A small CTC audio transcriber, trained from scratch: arch conformer, num experts 16.
Rows from block 5 of a small CTC audio transcriber, named by matrix and row number. Rows with one number within an expert belong to one neuron, the router's apart. Each number is 50 + 12 x the weight over its row's rms, rounded and kept within 0 to 99. All counts start at 0. After the name is the row's rms in percent of the matrix's.
Before each expert's rows are labels from the 100 clips, of 14976, where the router gives the expert most weight on average: "loudest band" is the band of the loudest frequency at the time of the peak. Only what is clearly more common there than usual is listed. The data: read English sentences (LibriTTS-R).
# router: router (model.blocks.5.mlp.router.weight, 16x160, trained with AdamW), inputs 80-119
# up: expert up (model.blocks.5.mlp.up, 16x80x160), inputs 80-119
# down: expert down (model.blocks.5.mlp.down, 16x160x80, transposed), outputs 80-119

# expert 8
loudest band: 4000 to 8000 Hz
router.8 101:51 50 53 72 41 71 38 35 63 25 30 53 47 50 43 28 49 79 46 40 58 67 54 38 49 64 40 44 59 58 63 72 59 74 44 57 44 52 34 52
up.0 099:43 33 32 49 38 46 51 62 53 50 45 33 49 61 40 55 47 79 69 66 44 24 45 50 52 57 53 62 69 65 61 47 36 57 43 55 47 43 48 46
down.0 097:41 52 58 50 44 50 44 51 34 70 67 33 65 55 41 47 57 61 32 42 45 46 34 68 38 46 50 59 47 56 39 47 24 45 41 46 29 57 44 72
up.1 098:43 58 70 53 34 56 42 44 36 30 43 61 60 46 39 44 31 63 47 66 58 44 55 51 43 44 59 58 74 49 37 70 56 55 51 69 55 30 73 64
down.1 097:45 43 62 53 66 63 48 28 34 45 36 49 61 53 42 56 44 38 66 50 46 68 53 60 49 40 56 40 59 82 37 62 71 45 68 35 50 46 62 40
up.2 099:63 48 73 57 51 61 42 46 48 55 55 37 46 50 58 59 35 37 46 46 52 48 29 65 36 54 52 62 49 55 61 84 48 58 54 52 47 52 41 49
down.2 102:42 46 56 46 54 48 52 47 61 45 57 56 56 59 67 46 46 29 37 53 61 28 57 47 31 52 70 42 62 63 59 47 51 33 43 42 75 62 58 54
up.3 090:45 48 45 60 29 54 54 59 27 68 61 42 58 74 59 46 64 61 35 48 53 58 57 46 47 53 57 50 47 56 34 75 55 53 35 48 42 55 49 39
down.3 093:56 48 37 42 41 52 48 27 48 37 51 47 55 74 70 59 55 45 42 53 56 58 44 35 41 69 44 70 67 66 32 48 55 45 55 51 54 44 67 33
up.4 106:43 67 46 56 50 65 61 39 74 45 44 64 50 48 63 45 57 50 39 30 34 44 41 40 86 68 32 39 47 24 39 54 76 49 60 38 59 64 56 48
down.4 106:60 44 46 59 36 45 26 37 70 62 44 64 63 57 68 51 59 55 39 45 73 76 43 45 68 32 66 66 45 41 39 59 47 64 51 38 45 43 47 56
up.5 090:28 38 67 41 38 39 49 57 57 44 45 65 39 37 52 64 76 57 44 39 65 40 65 45 60 67 52 31 67 56 59 65 53 44 50 37 37 65 60 46
down.5 089:38 46 43 62 36 40 46 64 62 62 53 36 40 34 78 46 63 63 44 51 35 70 37 48 29 54 54 47 40 37 43 49 47 47 50 42 42 42 49 23
up.6 089:61 54 46 54 31 64 60 59 44 58 55 53 55 38 47 44 59 56 46 62 61 45 39 40 66 53 46 34 46 48 68 59 32 44 51 52 22 58 49 53
down.6 086:38 53 43 43 67 55 55 67 35 46 47 46 25 40 58 47 79 65 29 74 56 40 62 72 42 50 46 66 43 37 57 50 40 54 73 44 67 67 39 72
up.7 095:55 51 63 53 57 66 43 54 57 59 55 41 58 30 50 32 46 60 58 65 62 31 29 23 48 35 43 52 51 36 61 52 44 47 38 59 45 67 48 48
down.7 094:46 71 37 34 70 52 49 49 47 57 34 42 60 48 45 45 50 46 31 54 50 52 62 63 78 48 54 35 58 43 52 49 58 62 48 40 43 53 36 63
up.8 106:42 41 36 50 49 60 51 49 41 56 33 76 50 65 59 11 49 58 66 58 42 35 28 42 25 46 30 39 31 60 52 38 53 46 59 44 54 53 54 48
down.8 096:56 49 43 59 53 57 36 57 59 78 45 53 67 62 45 44 39 54 86 64 40 65 49 52 62 37 75 60 36 25 30 35 55 48 63 45 37 60 39 92
up.9 088:46 42 53 54 36 63 42 37 46 36 39 44 40 60 47 16 39 50 51 72 41 45 42 64 47 48 50 45 50 61 48 50 28 53 61 75 57 44 46 36
down.9 089:53 48 42 33 63 40 32 42 47 64 58 44 76 51 40 62 52 37 64 40 56 58 43 60 53 19 36 54 41 62 33 30 59 33 34 43 51 48 56 63
up.10 105:66 60 35 64 39 47 36 53 34 53 21 68 39 55 25 70 45 58 51 55 56 46 61 30 33 69 55 49 56 79 33 59 76 42 47 50 63 61 54 29
down.10 105:49 61 25 59 34 50 48 41 76 58 52 50 51 47 65 53 48 54 46 64 50 43 55 53 68 61 57 67 38 35 41 50 62 59 53 45 44 36 71 75
up.11 107:53 81 38 45 48 44 62 51 23 49 50 40 66 47 36 38 42 71 61 46 40 47 54 54 59 37 54 45 43 58 41 25 39 44 65 54 49 48 57 49
down.11 105:61 68 56 32 53 62 79 40 26 67 61 49 55 42 28 48 60 59 65 65 52 40 73 64 66 37 29 59 57 50 31 35 48 46 62 59 47 67 59 56
up.12 119:59 35 38 84 42 55 44 41 22 78 60 49 49 63 38 39 51 39 45 60 35 43 31 36 44 71 57 53 48 37 63 49 52 65 32 40 39 53 54 53
down.12 133:68 32 41 70 58 22 62 40 45 34 58 53 43 52 47 47 42 44 48 46 51 36 54 47 48 57 56 25 44 53 56 49 47 48 61 37 41 60 60 43
up.13 102:33 57 58 48 33 57 62 67 55 48 40 50 67 35 54 31 61 48 45 55 40 47 42 47 65 65 53 62 47 44 48 54 71 28 69 44 53 45 35 46
down.13 107:43 42 45 21 43 46 64 58 50 46 34 36 69 39 40 54 51 32 20 55 53 65 56 46 70 56 68 68 62 64 67 60 38 58 53 51 37 48 43 46
up.14 104:39 44 50 56 55 57 46 52 43 72 41 81 55 52 60 52 43 73 51 58 47 34 42 51 10 44 59 55 50 67 45 62 52 43 52 40 40 38 51 29
down.14 104:63 49 63 42 50 39 31 59 72 67 55 60 36 53 71 48 70 57 43 33 34 48 34 42 49 58 42 22 42 45 72 55 57 40 57 55 36 31 60 32
up.15 087:53 49 33 27 50 50 56 41 41 46 35 56 58 58 37 50 37 50 34 42 40 62 28 52 76 62 53 57 42 48 58 64 40 68 34 55 41 75 50 63
down.15 085:29 38 74 49 41 39 48 62 56 58 65 71 49 50 69 51 61 60 43 48 60 36 52 47 19 42 31 63 54 54 55 58 28 48 52 42 35 56 35 57
up.16 106:19 48 58 47 49 43 26 69 60 40 52 39 75 71 59 56 45 71 50 47 54 67 44 54 28 53 54 45 36 76 45 46 40 41 29 50 28 23 50 31
down.16 105:47 51 38 58 60 76 40 70 62 46 65 47 52 46 39 34 64 33 36 47 52 55 64 72 53 53 51 57 35 38 32 35 64 59 43 36 66 21 56 62
up.17 107:65 49 45 58 39 54 46 47 53 50 22 67 50 49 52 38 53 53 47 26 52 66 60 46 39 51 42 66 44 35 79 49 55 35 75 62 65 56 64 54
down.17 103:55 57 10 53 57 39 52 61 61 55 57 24 40 47 47 40 32 54 47 29 40 74 51 44 58 52 65 32 44 53 24 34 63 71 59 63 37 28 46 57
up.18 098:57 55 60 84 58 29 39 40 77 60 39 61 43 51 59 52 42 50 37 66 29 48 60 73 57 39 47 64 28 55 66 49 33 70 62 46 55 48 71 35
down.18 096:37 50 69 63 61 55 76 63 34 41 66 53 53 44 47 66 41 44 49 32 51 61 65 32 68 61 54 46 56 55 50 54 53 21 32 41 51 45 58 49

# expert 11
loudest band: 250 to 500 Hz
router.11 090:68 45 26 47 70 59 46 56 64 21 45 55 52 43 41 56 50 36 44 51 42 54 40 64 39 51 74 47 32 39 74 33 65 55 41 50 65 45 51 36
up.0 110:57 22 55 50 35 48 57 52 66 60 48 42 50 43 53 67 40 40 53 55 61 18 46 52 46 60 42 36 44 45 78 54 41 67 58 58 56 66 40 44
down.0 112:58 65 27 60 45 51 55 64 49 44 70 45 51 62 33 46 40 63 70 74 47 60 46 44 56 59 67 60 54 37 36 61 49 59 63 70 49 60 56 41
up.1 110:44 40 63 34 46 78 51 59 13 51 38 56 67 52 51 43 54 48 47 55 54 44 46 65 68 34 56 69 50 58 40 49 49 38 37 62 57 66 50 48
down.1 110:50 56 65 45 63 55 35 68 59 26 38 53 46 51 31 51 55 62 65 25 40 55 57 64 52 55 47 51 41 62 51 54 43 71 63 55 43 62 49 49
up.2 101:67 55 62 37 33 67 46 62 50 50 64 48 38 58 73 56 45 58 34 38 57 60 49 45 48 48 51 42 54 44 18 46 75 46 78 36 43 69 35 34
down.2 106:71 59 54 53 66 46 49 42 45 69 44 61 53 33 37 51 66 58 53 69 41 61 63 60 56 46 46 66 57 38 38 69 37 32 45 34 47 62 54 28
up.3 097:40 62 61 60 59 49 62 48 52 52 39 40 51 49 71 70 72 66 46 49 40 37 43 58 58 48 49 46 33 58 67 42 41 65 49 33 65 38 27 34
down.3 095:60 31 33 60 56 50 44 49 52 45 48 59 40 49 55 50 41 40 45 41 56 44 48 68 49 52 33 50 50 40 64 46 66 45 24 46 55 55 62 27
up.4 097:50 33 31 38 57 66 33 54 46 52 40 37 52 51 38 48 59 56 27 37 37 67 49 69 47 45 56 38 44 38 42 45 52 36 65 44 68 52 56 63
down.4 098:41 41 39 60 46 46 62 54 19 29 51 49 42 61 60 33 50 50 40 29 48 54 45 58 51 45 56 32 77 38 64 42 38 57 48 42 59 54 60 37
up.5 091:55 40 54 49 46 36 67 52 50 55 46 61 30 50 46 33 32 32 40 20 40 44 38 41 26 49 52 71 61 63 38 47 72 52 63 67 38 54 52 56
down.5 090:51 45 16 47 49 58 67 47 30 48 57 45 58 74 42 64 37 58 62 50 52 40 63 43 50 56 56 57 47 41 52 38 59 85 38 52 73 52 36 57
up.6 118:53 38 74 57 63 66 68 47 70 30 44 38 64 38 37 64 58 57 57 53 61 45 49 51 43 54 40 45 65 58 73 39 51 38 37 55 66 60 27 41
down.6 107:59 46 54 45 59 51 66 45 49 44 62 50 60 65 56 55 43 22 34 38 43 32 53 44 41 46 71 70 54 50 50 36 45 49 49 41 50 37 59 40
up.7 105:40 65 58 52 35 68 64 63 49 45 39 49 36 51 65 63 51 27 28 21 40 48 57 80 47 47 54 45 54 58 56 48 62 37 47 62 63 52 34 56
down.7 101:60 72 26 68 51 35 49 41 45 69 39 42 62 68 61 39 65 64 46 31 58 61 13 47 50 43 45 50 70 50 55 49 53 39 38 42 32 61 51 45
up.8 086:61 72 55 44 48 46 56 50 48 44 48 54 25 32 34 64 55 64 53 66 45 47 67 57 66 59 46 36 58 36 85 48 54 52 56 55 56 51 47 56
down.8 085:51 65 48 45 57 49 48 35 54 45 18 49 53 49 55 37 37 40 46 43 57 62 55 46 30 56 51 52 65 77 58 40 58 62 71 32 57 57 39 61
up.9 105:53 44 46 58 61 39 53 51 49 43 58 38 33 61 44 52 46 41 51 43 52 52 51 42 30 42 57 48 46 41 88 31 45 62 65 53 59 26 59 39
down.9 112:62 68 81 40 52 65 38 56 54 62 19 46 37 39 50 56 79 46 53 39 51 45 60 42 43 43 23 54 55 70 49 50 40 48 53 53 25 53 29 51
up.10 086:43 25 54 47 15 58 59 62 61 41 55 50 53 54 36 30 46 51 53 55 51 47 38 49 39 38 35 38 35 34 48 23 52 42 39 30 67 53 50 49
down.10 093:37 66 40 53 54 44 42 50 45 38 51 50 37 29 53 56 43 25 51 49 39 48 67 57 65 56 52 48 41 48 32 59 58 43 21 69 53 59 54 52
up.11 106:47 23 33 53 59 58 61 35 46 54 53 41 39 40 52 43 42 34 42 41 47 79 49 40 24 42 60 44 50 52 74 54 39 60 67 42 57 31 42 47
down.11 114:60 62 85 53 67 45 56 64 46 62 47 56 47 50 43 36 66 52 49 61 55 37 38 40 45 46 30 68 60 47 46 47 50 54 34 60 42 59 30 53
up.12 101:59 52 50 67 40 66 48 51 51 54 48 49 59 32 52 65 42 49 48 50 47 33 46 63 28 53 59 66 58 42 42 48 57 44 59 36 35 49 58 61
down.12 104:47 66 50 45 49 42 52 52 66 69 53 49 61 60 58 45 58 51 41 55 46 32 64 46 42 60 35 54 54 56 39 57 37 52 44 47 11 70 26 52
up.13 103:54 54 61 60 43 42 47 37 53 51 61 66 54 36 48 65 42 45 40 62 47 43 54 28 36 42 54 32 57 41 39 48 67 57 26 75 51 44 51 52
down.13 105:47 59 66 87 42 45 57 44 62 26 39 50 72 36 41 42 41 72 36 44 41 57 33 40 54 67 37 53 20 49 55 56 53 60 51 42 25 70 47 52
up.14 098:40 20 65 55 50 48 60 60 70 36 59 41 64 84 73 62 52 49 42 51 47 49 60 39 29 23 47 54 62 56 48 53 57 29 57 54 53 82 31 54
down.14 091:36 51 13 43 53 50 48 33 53 51 59 50 41 66 48 52 39 59 50 55 38 46 25 56 60 52 60 39 53 45 54 41 72 41 23 61 70 44 44 39
up.15 105:33 65 56 25 51 62 44 37 49 44 43 35 70 56 54 54 65 83 22 25 60 40 42 39 46 71 68 38 51 58 57 35 46 61 62 62 45 38 39 70
down.15 093:63 56 41 46 43 60 54 42 23 32 54 33 63 61 34 42 52 52 52 68 33 52 47 37 52 44 69 44 64 26 54 39 56 72 62 38 52 59 69 27
up.16 103:24 49 58 50 62 59 46 47 45 68 61 30 53 31 42 60 54 40 37 46 40 65 55 38 23 26 59 63 60 68 63 50 64 75 50 38 37 43 58 45
down.16 094:73 58 48 44 43 44 57 44 73 57 41 64 41 59 50 62 48 53 38 47 38 33 66 55 36 59 76 54 44 47 36 46 67 39 61 36 61 52 72 53
up.17 124:47 59 56 58 36 44 40 36 42 50 53 58 79 68 34 40 48 43 51 46 38 31 62 46 56 39 58 33 56 72 26 54 45 43 49 46 65 47 51 69
down.17 112:52 68 31 65 46 37 69 38 44 57 64 33 63 45 64 60 56 40 41 50 57 47 41 59 59 42 62 58 44 43 47 61 60 24 52 57 54 39 52 57
up.18 101:67 50 36 52 49 64 55 62 46 66 61 65 42 63 55 54 47 54 41 47 55 49 41 37 37 45 43 66 47 52 53 36 55 44 25 37 58 53 37 41
down.18 092:51 47 62 39 47 61 63 56 42 40 68 49 52 67 53 34 47 48 50 49 52 35 53 41 49 46 53 55 66 59 42 45 47 41 44 52 43 68 48 50

# expert 7
loudest band: 250 to 500 Hz
router.7 099:47 56 18 40 49 62 51 52 59 40 49 31 40 77 29 78 38 56 34 37 44 44 50 60 29 60 49 43 67 53 51 42 46 37 47 56 65 49 67 47
up.0 106:53 46 48 32 63 47 41 61 52 53 64 59 45 52 86 39 41 40 48 44 22 58 56 68 39 51 53 64 49 70 51 37 54 38 38 52 42 54 47 40
down.0 110:70 45 63 36 70 60 41 61 44 50 23 42 47 57 60 57 63 84 74 47 41 62 61 48 38 45 43 68 58 54 52 50 56 62 41 47 62 52 49 52
up.1 097:58 27 58 37 47 62 44 32 53 42 41 58 67 60 75 58 50 65 64 58 51 69 32 61 49 54 69 50 50 69 71 39 53 57 55 43 54 47 46 53
down.1 095:45 46 62 41 62 45 59 49 46 23 56 66 55 57 44 49 42 61 44 56 33 54 26 52 37 50 65 52 48 86 35 35 63 30 62 35 43 63 40 48
up.2 093:76 47 61 57 82 37 59 54 51 70 57 65 47 35 51 79 35 55 39 58 44 46 51 48 54 65 70 83 35 39 63 54 61 23 46 33 47 57 52 41
down.2 092:54 50 52 64 51 65 53 50 83 55 51 68 64 59 35 49 39 41 48 43 68 42 50 60 26 64 50 58 41 43 31 23 41 25 40 39 42 54 51 41
up.3 105:56 35 45 52 47 39 44 62 64 61 39 56 52 74 26 66 40 58 50 85 47 48 51 54 26 34 48 29 48 69 37 53 65 58 42 52 46 42 37 51
down.3 101:46 62 47 65 57 64 46 61 64 48 63 47 51 44 45 60 28 49 37 33 39 51 39 49 66 47 31 52 36 48 62 59 51 69 42 44 62 46 58 54
up.4 100:44 57 54 30 63 49 37 52 62 56 77 56 58 54 56 44 68 48 52 65 55 55 36 48 66 66 54 38 52 59 50 42 65 38 48 66 49 64 32 47
down.4 095:54 38 66 66 58 68 74 42 43 55 50 37 63 41 45 61 39 62 46 36 52 59 40 43 40 56 68 60 20 59 59 52 47 35 49 51 51 66 61 51
up.5 109:55 62 47 29 74 36 50 25 48 61 58 32 42 39 53 57 38 67 61 45 62 51 48 60 47 58 40 58 55 51 35 36 74 49 55 65 56 31 50 44
down.5 113:43 71 52 52 58 57 48 60 50 74 50 50 64 52 42 59 48 46 53 64 38 30 52 41 44 48 36 49 47 63 25 67 61 79 57 26 25 35 49 42
up.6 101:17 54 27 73 61 52 35 47 53 62 58 42 47 53 24 51 53 65 45 80 45 41 41 40 54 36 66 52 28 42 83 60 68 76 35 56 49 43 42 50
down.6 097:61 80 58 75 59 47 45 33 46 59 59 48 53 46 62 35 48 51 55 50 49 43 64 53 47 41 49 42 42 50 50 66 32 70 46 47 45 63 59 41
up.7 096:42 34 37 41 36 28 48 37 62 45 69 68 47 51 53 75 50 32 40 42 52 54 69 46 40 43 49 40 38 69 50 68 54 37 67 46 62 51 56 67
down.7 091:58 57 41 62 52 50 63 27 48 38 50 50 39 34 38 43 44 42 54 37 58 48 46 31 70 43 32 12 59 45 43 26 35 46 59 44 49 74 44 68
up.8 110:68 46 32 56 66 48 55 51 42 45 48 67 60 51 54 34 49 34 63 36 43 49 65 40 47 62 56 49 48 68 53 50 44 48 64 64 50 63 52 51
down.8 107:55 57 34 55 47 54 37 54 37 58 34 60 38 54 48 54 40 33 62 52 43 41 61 56 56 49 44 44 46 41 53 76 64 61 39 49 68 51 62 60
up.9 106:42 61 28 46 28 62 68 35 50 62 51 59 58 40 35 28 53 64 55 62 34 63 50 41 34 59 69 24 59 58 34 51 52 39 43 17 71 60 53 46
down.9 106:44 39 74 72 36 68 70 58 37 47 65 63 57 51 56 64 44 64 39 48 51 41 66 42 50 56 43 83 34 54 39 59 41 44 70 37 59 58 39 45
up.10 096:56 53 52 54 51 39 55 26 41 43 63 55 38 48 33 45 33 57 46 30 36 47 43 49 63 59 52 58 57 55 73 43 51 44 54 61 53 42 53 58
down.10 096:47 41 39 53 52 47 36 68 42 37 39 41 33 40 79 31 42 60 45 58 47 62 74 34 43 44 58 77 39 56 63 50 64 22 46 45 61 50 42 39
up.11 091:61 22 57 65 66 56 57 42 62 28 58 53 38 48 51 53 28 43 44 32 34 59 61 43 34 42 36 55 57 51 62 55 67 56 54 48 52 32 35 53
down.11 097:47 66 25 29 73 48 46 70 52 43 53 26 34 31 48 56 70 40 48 61 39 76 38 49 67 37 52 52 67 54 36 61 55 53 66 60 41 45 50 45
up.12 097:63 30 36 47 38 58 50 55 40 63 50 46 60 68 49 37 61 38 46 45 16 53 56 55 44 50 48 47 45 31 37 42 55 48 53 58 69 44 52 51
down.12 096:35 55 52 19 61 62 58 76 36 49 45 52 18 67 54 51 52 29 35 49 60 58 60 40 51 62 61 35 55 44 70 61 39 64 27 52 49 20 45 40
up.13 098:65 47 69 56 51 45 45 71 55 58 33 38 44 62 62 53 66 65 59 49 41 31 23 57 45 37 45 60 46 27 59 44 59 55 42 51 62 53 50 43
down.13 095:66 68 41 63 38 51 66 40 43 41 40 43 71 56 76 48 52 37 37 63 41 55 35 51 79 52 36 57 60 56 54 59 64 51 43 57 53 44 48 39
up.14 099:51 68 58 37 46 44 32 42 55 57 37 48 33 60 57 37 54 50 53 68 61 63 44 40 52 36 24 58 34 61 49 58 46 45 47 31 40 26 46 47
down.14 101:49 59 55 62 36 58 27 39 56 27 46 50 28 24 40 45 56 20 55 56 62 41 58 55 51 59 54 48 70 38 58 69 62 48 47 37 57 41 38 56
up.15 099:16 25 29 31 51 48 55 49 48 50 47 36 58 56 26 54 51 53 69 37 52 47 46 32 53 25 53 38 68 62 38 66 34 58 78 44 45 44 50 53
down.15 102:61 66 38 65 46 54 39 51 55 51 60 67 54 48 25 47 72 51 42 63 70 58 49 58 42 39 59 63 51 58 56 60 64 56 26 71 46 37 57 54
up.16 102:50 47 53 54 38 57 37 41 58 29 41 34 39 47 78 73 52 49 71 56 50 44 29 49 55 61 63 77 65 60 25 47 62 45 33 39 60 49 54 52
down.16 111:40 48 48 53 60 41 60 39 41 42 41 67 21 34 51 42 43 26 46 59 53 37 65 57 57 47 48 60 41 46 47 57 36 38 34 28 41 46 52 63
up.17 101:61 58 53 58 51 49 52 70 40 44 68 40 53 49 39 59 32 44 46 45 56 36 51 77 44 36 56 43 50 56 30 42 48 29 48 50 45 36 38 59
down.17 100:60 43 77 50 60 58 43 43 56 42 45 40 51 36 45 81 60 50 61 50 64 55 46 41 49 55 49 31 41 45 41 54 72 58 62 46 57 38 51 53
up.18 108:47 53 64 46 50 56 63 52 57 46 62 47 71 55 53 51 39 55 27 48 21 35 40 62 44 59 53 41 38 45 56 48 60 31 66 43 43 55 58 46
down.18 104:55 22 46 61 54 43 54 27 57 56 47 65 82 52 51 36 40 25 57 49 29 44 56 44 55 51 58 59 48 51 45 45 29 58 43 27 39 35 42 46

# expert 3
loudest band: 500 to 1000 Hz
router.3 103:46 41 52 32 27 24 51 36 73 57 38 25 42 45 57 58 33 48 39 52 63 47 57 44 69 32 49 45 65 61 44 62 55 30 31 52 36 68 77 60
up.0 094:64 64 47 45 49 48 75 56 43 54 47 33 63 32 36 18 43 51 61 49 41 48 54 64 33 35 50 59 79 45 40 55 46 68 57 51 62 43 39 50
down.0 098:46 49 43 60 54 71 43 64 53 46 32 43 50 35 57 50 68 53 43 45 60 52 66 44 39 56 42 60 41 56 49 61 58 54 50 44 64 76 54 60
up.1 115:38 57 56 45 47 44 44 58 45 63 42 43 72 29 64 47 51 40 35 38 51 39 47 65 56 60 62 45 62 46 57 55 13 53 51 45 67 54 85 45
down.1 120:50 52 53 54 68 54 50 45 56 38 46 57 55 30 40 41 38 29 37 46 49 20 62 77 48 44 64 32 27 59 57 48 49 49 69 58 75 50 55 52
up.2 086:28 37 71 42 29 19 57 46 34 64 68 65 49 66 40 47 51 80 54 43 54 48 44 52 26 60 59 58 81 60 36 46 21 42 49 55 41 46 45 60
down.2 085:43 40 64 34 49 50 74 62 49 42 48 63 34 55 71 55 40 54 56 48 34 45 67 67 45 33 39 25 36 47 54 56 45 26 46 65 58 66 42 30
up.3 095:44 36 43 71 73 53 62 37 74 64 68 52 31 40 58 52 46 40 64 65 50 52 42 60 46 51 69 73 49 42 44 48 30 43 41 55 57 57 38 54
down.3 095:48 61 68 39 40 38 58 70 64 41 64 62 43 53 62 44 50 41 51 44 56 49 48 54 48 62 42 39 42 22 54 55 63 62 50 52 47 34 52 63
up.4 086:70 41 51 66 34 48 52 49 55 51 37 37 59 59 45 48 45 37 41 69 37 43 64 58 52 48 72 46 27 48 86 52 61 54 42 64 69 36 48 48
down.4 092:60 25 38 42 45 48 42 45 43 55 61 55 46 68 38 47 44 47 46 57 53 47 37 34 57 62 77 44 73 76 26 37 54 49 46 42 41 41 49 39
up.5 095:57 42 53 38 55 58 63 44 48 35 37 49 32 56 62 60 44 72 40 50 45 70 74 52 33 52 35 27 63 53 53 56 44 71 64 80 52 30 50 36
down.5 094:32 51 51 65 38 37 42 31 48 55 65 57 72 54 54 57 51 73 44 47 58 54 24 55 35 41 52 62 42 61 61 64 54 25 23 68 39 75 66 60
up.6 112:40 39 68 70 22 68 36 44 57 47 35 61 36 50 57 47 34 57 62 71 59 50 60 64 50 39 60 48 68 57 47 73 46 45 41 70 56 57 61 61
down.6 120:55 48 70 60 52 69 49 51 24 38 47 45 70 42 62 53 53 44 51 75 54 57 40 69 37 61 52 73 48 55 55 53 33 54 44 50 45 46 51 56
up.7 109:55 48 38 60 38 57 40 41 68 52 65 40 39 52 45 41 36 47 32 36 49 50 55 59 59 51 51 58 46 58 46 61 69 59 52 71 36 52 35 62
down.7 108:66 37 34 45 37 55 35 41 59 45 52 69 39 50 42 52 52 60 61 57 39 67 55 41 44 62 37 25 41 45 39 53 61 61 50 65 52 35 56 42
up.8 093:35 41 54 63 55 54 70 47 62 44 65 47 53 58 45 74 27 48 30 63 49 51 46 41 64 49 48 51 41 60 47 55 57 49 54 31 38 45 29 54
down.8 092:77 59 29 50 53 69 71 54 46 60 47 60 33 74 60 31 55 35 43 35 61 53 31 42 37 49 65 39 71 52 50 25 41 52 57 57 41 70 28 29
up.9 098:40 61 40 25 39 53 31 45 49 67 32 45 47 54 43 67 40 63 29 41 42 31 84 48 48 29 39 61 53 53 53 34 50 61 22 56 47 45 56 43
down.9 102:51 49 68 52 62 50 77 35 53 59 65 51 63 54 53 69 67 31 74 51 46 47 33 47 35 62 55 46 47 57 35 57 53 67 50 56 43 46 39 27
up.10 096:44 38 54 74 56 61 50 61 53 67 49 41 52 45 42 46 44 54 43 48 53 49 48 40 27 57 55 47 54 48 82 60 49 61 55 65 36 48 57 16
down.10 099:54 42 53 34 39 43 47 22 54 46 45 56 59 46 77 16 70 55 36 41 39 59 52 57 45 53 61 32 60 53 53 56 54 25 38 67 62 19 59 48
up.11 093:54 50 50 52 35 49 62 42 57 39 42 45 35 24 52 59 39 61 54 63 42 36 70 63 54 47 50 56 50 56 70 56 55 28 46 44 77 51 43 52
down.11 096:45 53 44 33 53 54 66 69 68 58 57 42 40 58 64 72 49 41 38 40 52 31 57 65 42 69 42 53 46 62 60 40 48 52 46 55 39 37 54 42
up.12 086:40 46 50 82 47 74 43 52 56 47 38 51 55 50 65 47 45 35 49 53 27 57 64 56 65 33 43 48 52 51 53 61 38 46 53 34 60 61 51 44
down.12 085:37 55 63 30 58 62 63 29 65 45 52 49 42 55 61 34 58 32 38 54 77 32 34 46 38 50 51 45 81 61 48 44 48 56 33 50 49 58 47 50
up.13 091:48 50 30 60 51 34 46 49 52 52 52 40 43 52 44 59 90 45 33 32 53 57 39 58 56 50 69 58 61 52 54 60 70 41 56 59 36 56 66 48
down.13 086:51 64 51 52 41 23 48 46 31 75 35 42 81 62 57 54 38 46 31 52 52 44 51 22 60 58 34 58 36 72 28 60 41 57 61 46 39 56 61 46
up.14 103:43 50 42 39 51 46 60 41 37 43 37 52 62 44 44 66 52 65 51 50 30 48 56 53 53 29 45 48 72 38 56 41 43 69 56 50 35 50 60 58
down.14 096:46 39 65 63 53 43 37 58 44 72 63 45 41 42 40 58 42 66 76 69 59 53 41 38 64 35 42 65 74 80 28 50 25 34 45 48 54 60 59 47
up.15 112:33 72 61 36 38 63 60 45 51 37 57 32 48 69 57 36 59 59 45 67 41 67 53 50 57 38 50 32 62 35 41 37 73 43 65 58 49 41 63 51
down.15 118:40 58 58 50 48 60 53 43 35 37 58 23 52 44 31 38 37 43 55 45 52 36 62 62 80 63 73 65 57 53 47 57 60 31 45 54 57 49 37 49
up.16 090:55 69 48 57 41 43 46 62 54 52 32 27 55 46 37 55 50 65 37 46 46 52 34 37 36 26 46 72 71 43 57 56 46 53 43 52 35 32 38 60
down.16 097:49 48 64 51 43 71 39 26 28 50 46 43 45 46 60 63 65 57 57 33 59 71 18 43 48 67 60 52 45 53 57 26 41 62 38 69 63 51 70 53
up.17 092:51 43 70 48 29 46 62 54 27 68 53 53 47 70 53 55 44 63 44 53 50 35 38 31 36 49 58 51 67 56 63 51 34 40 48 62 65 61 60 28
down.17 090:36 45 60 39 62 65 53 44 50 46 48 59 43 66 57 70 41 38 35 37 56 38 73 51 37 26 62 52 52 51 53 55 27 48 33 52 35 44 64 72
up.18 097:46 55 26 45 65 51 43 49 39 43 67 40 49 39 47 48 42 42 39 54 63 28 78 38 45 62 64 35 57 48 66 68 55 68 46 54 48 49 61 48
down.18 093:64 47 47 55 55 29 52 64 58 32 31 61 44 69 60 35 54 34 67 58 50 43 50 46 48 41 52 44 47 70 34 43 58 48 45 49 62 40 45 32